From a checkpoint of a small image VAE: 4.01M parameters.
Rows from block 32 of the encoder of a small image VAE, named by matrix and row number. Each number is 128 + 32 x the weight over its row's rms, rounded and kept within 0 to 255. All counts start at 0. Numbers have three digits each.
After each channel's rows are labels from the 100 images, of 14848, where the channel reaches its highest value: "patch colour" is the nearest of a few named colours to the mean colour under the peak; "place" is the part of the image that holds the peak. Only what is clearly more common there than usual is listed. The data: regions of photos with short descriptions (Visual Genome). In brackets: how many of the 100, against the usual share in percent.
# conv1: bottleneck pointwise conv (encoder.blocks.34.conv1.weight, 128x640x1x1), inputs 128-255

conv1.33:129128128130125081128128129128125128128128128128128128128035128198137128054064128129127147128090128128128129128128128128152000128255128128086128133123128131128128128128128128128000125128128088128128128128134128109128128142055128128128128128128128113128126128128128128122129128127128128129128128128128128128128128128128128128128127127128127128163128128128128128095129128183122128128178
patch colour: orange (27 vs 1.3); red (26 vs 0.7)
place: top left (32 vs 11.1)

conv1.83:124128128168141128128128128128148128128128128128128128128111128130128128130128128128128179128107128128128145128128128128122136128208128128152128084131128126128128128128128128128123106128128124128128128128128128103128128142112128128128128128128128152128128128128128128128128128129128128128128128128128128128128128128128128128128130128128096128146128128128128128108131128116174128128129
patch colour: blue (34 vs 0.7); cyan (26 vs 1)
place: bottom right (39 vs 11.1)

conv1.30:136128128110125118128128128128136128128128128128128128128042128123129128178129128127128123128110128128128117128128128128118147128129128128106127051172128134128128128128128128128134140128128068128128128128130128135128128113006128128128128128128128145128128128128128128134128128128128128128128127128128128128128128128128128128128132128128050128127128128128128128061142128193067128128183
patch colour: red (25 vs 0.7)
place: bottom right (39 vs 11.1); bottom left (27 vs 11.1)

conv1.123:115128128195138128128128128128140128128128128128128128128121128132128128126128128128128144128115128128128135128128128128125144128137128128126128093103128123128128128128128128128137119128128174128128128128127128030128128145112128128128128128128128165128128128128128128128128128128128128128128128128128128128128128128128128128128128128128103128154128128128128128127129128128120128128128
patch colour: blue (35 vs 0.7); cyan (26 vs 1)
place: bottom right (38 vs 11.1)

conv1.72:255128128141125128128128128128136128128128128128128128128129128122128128129127128128128129128113128128128127128128128128127132128104128128129128126131128255128128128128128128128124234128128137128128128128129128166128128116112128128128128128128128131128128128128128128128128128128128128128128128128128128128128128128128128128128127127128128128130128128128128128131132128127093128128130
patch colour: black (95 vs 10.6)
place: top right (51 vs 11.1)

conv1.92:139128128153115098128128130128126128128128128128127128128108128134124128116127128127128047128083128128128120128128128128120110128133128128148128120131128142128128128128128129128127139128128116128128128128117128101128128137090128128128128128130128126128127128128128128129128128127128128130128127128128128128128128128128128128128117130128057128123128128128128128121130128129092128128146
patch colour: orange (35 vs 1.3); red (30 vs 0.7)
place: bottom right (39 vs 11.1)

conv1.63:129128128140112122128128128128143128128128128128128128128141128126128128117113128128128118128170128128128133128128128128124146128255128128126128193090128128128128128128128128128150127128128115128128128128128128109128128116126128128128128128128128125128128128128128128127128128128128128128128128128128128128128128128128128128129138128128207128138128128128128128186126128052086128128132
patch colour: orange (30 vs 1.3)
place: bottom right (40 vs 11.1)

conv1.86:124128128130129106128128128128078128128128128128128128128126128126128128138124128128128134128212128128128128128128128128121120128135128128126128123127128123128128128128128128128152111128128112128128128128127128132128128108117128128128128128128128129128128128128128128129128128128128128128128128128128128128128128128128128128128128128128173128130128128128128128126124128126149128128131
patch colour: orange (36 vs 1.3); red (34 vs 0.7)
place: bottom right (39 vs 11.1)

conv1.84:129128128133127097128128129128115128128128128128127128128108128220129128103132128128128092128138128128128159128128128128122119128235128128106128060126128129128128128128128128128128132128128000128128128128131128127128128140103128128128128128128128128128128128128128128129128128128128128128128130128128128128128128128128128128128121129128127128231128128128128128114126128121126128128148
patch colour: orange (34 vs 1.3); red (28 vs 0.7)
place: bottom right (42 vs 11.1); top right (33 vs 11.1)