Weights of a small image VAE.
Model: 4.01M parameters, 48-pixel images, encoder norm batchnorm, decoder norm batchnorm, decoder activation relu.
Data: trained on regions of photos with short descriptions (Visual Genome), 101725 training examples, 45.8 epochs.
Rows from block 8 of the encoder of a small image VAE, named by matrix and row number. Rows with one number belong to one channel. Each number is 500 + 50 x the weight over its row's rms, rounded and kept within 0 to 999. All counts start at 0. Numbers have three digits each.
After each channel's rows are labels from the 100 images, of 14848, where the channel reaches its highest value: "responds to" is what is common among them. Only what is clearly more common there than usual is listed. The data: regions of photos with short descriptions (Visual Genome). In brackets: how many of the 100.
# conv1: bottleneck pointwise conv (encoder.blocks.9.conv1.weight, 128x176x1x1), inputs 0-175
# conv2: growth 3x3 conv (encoder.blocks.9.conv2.weight, 32x128x3x3, transposed, each kernel summed), outputs 0-31

conv1.6:499498481500499495498455499491427502500487495500363362450501442502501392468500497504494497478500500483501499499501491495439506494515500503494515500494499496496500511501499500485442497509500501500506500494437498501500506504520500505497498499493501569484543498500486500485500499500499494501500494550490500452521502468494494496500500498497498494496494351494488499480274501505469500521386418499496459496495495500500474494500500494508486630479466454501499513506505503496498474480499502497493499500449493502500470579491496511099432728
conv2.6:495479502513489496502503502494500505477498588431382479371510579407504506557552580510417487497479
responds to: text has "red" (27)

conv1.22:486497498500500500470498510496472501498485485497473465467507496482500399484500495505499495509500500502491489508499496495357479503512500499497514500302502490496500487495387500503512507491461495500501496481469495504505504500501496501499494502502492515408503500500505500489498504500516444500500494503611500499379501493488545494500500496505506499523496367507507486354496474493501500522458344505501503492489503500500452479500499498509509530506494191501501517508518506381509488489498521502486169499555493506576492517505453496503474488
conv2.22:415502512480600503492503537492496503483487392441489479372493533560490469503472472496357505486488
responds to: text has "blue" (25)

conv1.99:327513549500507474519473516498475493458506525500488493480515630498504717445500540545498498515500500514515496605465482497462502507647518494388495500496492492510500469499497500500501460510473513500471494487522470503484690524497496473507492513486457556494540484500510500495507420500498640490500454542484500486488498530483522483500500451369511488520494487433497508481461493490498500496498494482524521504495520500500465492500482489501517515511384431512500515477318502500446443514490487509238501526479361470496419514484412490500451506
conv2.99:538478534435465515486505516515507499433547309511513387413487546534506506543507505534488496492496
responds to: text has "blue" (26)

conv1.72:500503566500504504501500514300352500498499501501435446500501500505500503494500500510501495557500500499573500491501500371496517530647498516500505500446501499501500501501500500501509500501500505500500501500501495509499501500512499498501500501497501922506720500500584500501500500500493610501500501556500500501508500558508504502500500504502501500577500486500510500506501501499503500505333503500362504501499501500500502501500499500500500501504455491501499501550558498495488499502499505501495495507498501499500498500498483497498501494
conv2.72:515493518315465504510509500485497490521466479516423533501494476519504511373495494377512465483519
responds to: text has "blue" (31)

conv1.16:499499508500501500500500503499471501489493503499417487502492500474499508490500497515500494555500500502533499498504499498459468519508500505501506500400502497499500500474496500510479511504498486500496499501447497500502499503509498505503497501528495575496509496500529500497503498500514506498500501507500500505434500507499511496500500499494499501533498493505499500430501491507498500518469439500493500500501503500500483500500499503638501482506500500501502499503500496497500498501371497505499334505497496501999500500498490500498491497
conv2.16:487490499460545499498502516494500502507500332511564500320505452543473489497459561490484504500499
responds to: text has "blue" (27)

conv1.8:499493499500500511505505532454480503507498498496471490503497481481501496493500502513500500518500500501529499370497497478377489496503500500499535500305501497500500504491500500497453504501498512500503500477499498508501500506556503504500479505506498508502536501500502500499503502500500498487500497541501500498452502501502507497500500500519502500529504371499514501527502448497506500614456228506490503505517506500500491500500500497533541538508499442505518501512511487501500498514730501499501195550475498502773471496506500436498479502
conv2.8:450499478511575495503505535499501513496502486455498495260512502521509484513424502502445505499497
responds to: text has "blue" (26)