Weights of a small image VAE: decoder norm batchnorm, batches of 256.
Rows from block 23 of the encoder of a small image VAE, named by matrix and row number. Each number is 500 + 25 x the weight over its row's rms, rounded and kept within 0 to 999. All counts start at 0. Numbers have three digits each. After the name is the row's rms in percent of the matrix's.
After each channel's rows are labels from the 100 images, of 14848, where the channel reaches its highest value: "place" is the part of the image that holds the peak. Only what is clearly more common there than usual is listed. The data: regions of photos with short descriptions (Visual Genome).
# conv1: bottleneck pointwise conv (encoder.blocks.25.conv1.weight, 128x352x1x1), inputs 255-305

conv1.113 090:499500500501500500500476500504500500479530493500500500500500500500500512500500500500500501500491498500507498671499506503506552500500560493468500500497500
place: bottom right

conv1.63 077:499500500503500500500501500509500500489551377500500500500500500500500606500500500500500498500498499500519499478493528499501503500500502496495504559495501
place: top right

conv1.20 058:502500500505500500500500500474500500504536503500500500500500500500500499500500500500500506500502465500513498493499486504498501500500510428493499510492499
place: bottom right; top right

conv1.54 048:433500500501500500500497500477500500516505442500500500500500500500500511500500497500500477500496507500523505453245520499512516501500440500501503558478500
place: top right

conv1.33 077:514500500498500500500503500496500500500505462500500501500500500500500501500499500500500415500498405500493504526507502502499509500500494504496508501499500
place: bottom right

conv1.73 085:494500500501500500500440500510500500489499493500500500500500500500500506500500500500500518500501453500424494507501497486500508500500536494410624500495498
place: bottom right

conv1.21 083:507500500496500500500498500452500500497493491500500500500500500500500500500500500500500488500515520500506499500499501486503481500500500520509466498507499
place: middle right

conv1.53 055:497500500516500500500503500482500500493528502500500500500500500500500497500500500500500545500504530500501517504500499495497507500500501488573464498501509
place: centre

conv1.77 057:498500500514500500500500500502500500534523447500500500500500500500500501500500501500500499500505494500505504467497579502503516500500531498498512506435500
place: bottom left; bottom right

conv1.67 073:495500500486500500500504500430500500530454499500500500500500500500500496500500500500500507500505403500579497497508499571500507500500499503498501501493501
place: bottom right

conv1.4 060:490500500496500500500486500485500500494499491500500500500500500500500498500500500500500491500503540500541672607566699568500514500500497420531494518491505
place: bottom right

conv1.55 087:508500500502500500500509500512500500488514507500500500500500500500500496500500500500500486500496496500462488436501520502500498500500488499486547502508498
place: bottom centre

conv1.61 142:496500500501500500500498500496500500508505486500500500500500500500500498500500500500500495500504497500487495501507496498500502500500490502507496498497500
place: bottom centre

conv1.100 075:519500500492500500500499500510500500492497510500500500500500500500500507500500500500500510500501508500485503483496491489500493500500467501508505493505493
place: bottom centre

conv1.46 061:502500500472500500500516500494500500502451503500502500500500500500500496500500500500500498500500454500498498497511583504498509500500561500506497510476500
place: bottom right

conv1.121 065:496500500542500500500457500502500500481568495500500500500500500500500504500500500500500495500506485500501509501490495500504501500500507483494569495504502
place: bottom right

conv1.82 070:498500500507500500500478500465500500500561502500501500500500500500500506500501499500500505500428496500518501503499486500500533500500500425503501495501500
place: bottom right

conv1.30 079:498500500521500500500472500454500500491574469500502501500500500500500507500500500500500499500474490500499495492501386483502563500500518495502526503503504
place: top left

conv1.71 097:485500500498500500500496500480500500480498487500500500500500500500500525500500500500500512500505485500525770498510606551499443500500500474516497519490500
place: middle right

conv1.89 060:499500500499500500500504500496500500485479490500500500500500500500500498500500500500500492500478455500493528444502533511499492500500507492506504504506504
place: bottom right

conv1.58 078:498500500504500500500500500502500500544512389500500500500500500500500500500500500500500498500494495500505505461500505504501517500500622503500523501477500
place: bottom right; top right

conv1.19 073:502500500510500500500501500505500500478513471500500500500500500500500499500500500500500494500433487500512504512501478481500533500500432499510527500498504
place: top right; bottom right

conv1.18 083:521500500505500500500516500773500500532504500500500500500500500500500474500500500500500497500486523500513505505501499561500506500500492502501501493493499
place: top right