config.toml
model = "image VAE"
dataset = "regions of photos with short descriptions (Visual Genome)"
train_examples = 101725
image_size = 48
crop_scale_min = 0.5
horizontal_flip = true
rotation_deg = 5
bottleneck = "kl"
downsampling_factor = 8
encoder_arch = "densenet"
encoder_norm = "batchnorm"
encoder_activation = "relu"
encoder_depths = [7, 14, 14]
encoder_kernel_size = 3
encoder_stem = "deep"
encoder_growth_rate = 32
loss = "l1"
latent_channels = 16
decoder_norm = "batchnorm"
decoder_activation = "relu"
decoder_widths = [32, 64, 64, 64]
decoder_blocks_per_level = 3
decoder_block = "basic"
decoder_attention = false
decoder_upsampling = "nearest_conv"
kl_weight = 0.1
init = "orthogonal"
residual_init = "scaled_by_depth"
optimizer = "adamw"
lr = 0.0028
beta1 = 0.9
beta2 = 0.95
eps = 1e-08
grad_clip = 5.0
l1_shrink = 0.03
cautious_weight_decay = true
ema_decay = 0.995
steps = 18200
batch_size = 256
epochs = 45.8
lr_schedule = "constant"
warmup_steps = 1820
weight_decay = 0.05
Rows from block 32 of the encoder of a small image VAE, named by matrix and row number. Rows with one number belong to one channel. Each number is 128 + 32 x the weight over its row's rms, rounded and kept within 0 to 255. All counts start at 0. Numbers have three digits each. After the name is the row's rms in percent of the matrix's.
After each channel's rows are labels from the 100 images, of 14848, where the channel reaches its highest value: "patch colour" is the nearest of a few named colours to the mean colour under the peak. Only what is clearly more common there than usual is listed. The data: regions of photos with short descriptions (Visual Genome). In brackets: how many of the 100.
# conv1: bottleneck pointwise conv (encoder.blocks.34.conv1.weight, 128x640x1x1), inputs 0-127
# conv2: growth 3x3 conv (encoder.blocks.34.conv2.weight, 32x128x3x3, transposed, each kernel summed), outputs 0-31

conv1.29 088:129128128080128105128128074128111128119128128127028128128199076128128128128121127128129134128128129127128128128114128128128128255127129130128128242145124128128128204126132128128128128128128127169128135128128255132189128128128131125114068128120129073128132130231137130128128127120128128132128128128128027086128128166128128128128128128128128129134126128128128128105124097072130099133128
conv2.29 054:128128128128128128128128116128128128128128128128000128128128128128128128128128086144128128128128
patch colour: blue (37); cyan (29)

conv1.26 126:128131128130128102128128128128122128084128128255086128220124070128128128128124128128134134128128128128128128128017128128128128129128128126128128130000128128128128119134164128128128128128160128120128127128128132142116128128128127128172164128129128061128161131117125128128128138131128128136128128128128129100128128255128128128128128128128128127217129128128128128000128112105128085027128
conv2.26 037:128128128128128128128128015128128128128128128128057128128128128128128128128128038211128128128128
patch colour: blue (41); cyan (29)

conv1.107 132:128133128211128106128128128128127128115128128129096128128000169128128128128120128128130122128128128128128128128150128128128128097128128125128128139081130128128128122145124128128128128128121128112129127128128220140143128128128128128020135128125128128128129129115201128128128127172128128128127128128128132127128128130128128128128128128128128128133127128128128128122125132174126096119128
conv2.107 095:128128128128128128128128127128128128128128128128000128128128128128128128128128174136128128128128
patch colour: blue (30)

conv1.2 186:128129128103128123128128090128125128151128128072026128088126246128128128128130127129129115128128128128128128128212128128128128130128128127128128149086128128128128116130126128128128128128122128142128128128128164128150128128128129128069060128127128148128071121132190128128128129122128128128128128128128163168128128128128128128128128128128128128058127128128128128255130131116128121128128
conv2.2 084:128128128128128128128128126128128128128128128128000128128128128128128128128128120131128128128128
patch colour: blue (38); cyan (31)

conv1.52 278:128138128129128132128128142128119128091128128151095128135128064128128128128129128128132131128128128128128128128000128128128128120128128128128128112129128128128128126145129128128128128128131128207128128128128131129116128128128128128138127128123128114128131138142137128128128134109128128131128128128128128000128128240128128128128128128128128128189128128128128128098129000137128113075128
conv2.52 077:128128128128128128128128005128128128128128128128134128128128128128128128128128078251128128128128
patch colour: blue (36); cyan (26)

conv1.57 154:128131128127128111128128122128127128125128128231092128189127096128128128128129128128129149128128128128128128128044128128128128133128128127128128110102127128128128102144138128128128128128134128203129127128128132131127128128128128128157160128127128149128142130151227128128128130121128128126128128128128108106128127255128128128128128128128128128185128128128128128054123119094129061047128
conv2.57 032:128128128128128128128128000128128128128128128128089128128128128128128128128128091235128128128128
patch colour: blue (40)

conv1.33 163:128134128080128137128128047128124128119128128162136128192172125128128128128129128128128134128128128128128128128126128128128128174128128130128128072111127128128128123225128128128128128128129128126128128128128130142139128128128128128255160128131128132128191092133129128128128136134128128127129128128128122119128128113128128128128128128128128128246128128128128128122126127056129137118128
conv2.33 055:128128128128128128128128160128128128128128128128000128128128128128128128128128122131128128128128
patch colour: orange (27); red (26)

conv1.81 138:128132128130128096128128125128126128107128128168102128236113105128128128128112129128131158128128128128128128128125128128128128009128128126128128129056129128128128108128135128128128128128151128122127125128128135125127128128128127128140152128127128116128170130119114128128128132123128128130128128128128093072128128255128128128128128128128128128255128128128128128125125127128129061028128
conv2.81 045:128128128128128128128128032128128128128128128128001128128128128128128128128128157209128128128128
patch colour: blue (41); cyan (28)

conv1.92 149:128122128126128140128128128128085128101128130128089128126118118128128128128136128128123125128128128128128128128122128128128128121128129128128128091100128128128128088118119128128128128128126128137130124128128089127122128128128128128200139128141128112128127120152255128128128133109128128120128128128129125132128129125128128128128128128128128127135129128128128128126120134095133102033128
conv2.92 021:128128128128128128128128205128128128128128128128000128128128128128128128128128066109128128128128
patch colour: orange (35); red (30)

conv1.86 148:128136128135128123128128128128148128149128128126239128125146118128128128128129128128108129128128128128128128128065128128128128115128128129128128202045128128128128123143133128128128128128100128094128128128128132128110128128128128128137120128127128156128128122107122128128128120127128128118128128128128128122128128134128128128128128128128128128126128128128128128132026113107128134131128
conv2.86 095:128128128128128128128128140128128128128128128128138128128128128128128128128128000132128128128128
patch colour: orange (36); red (34)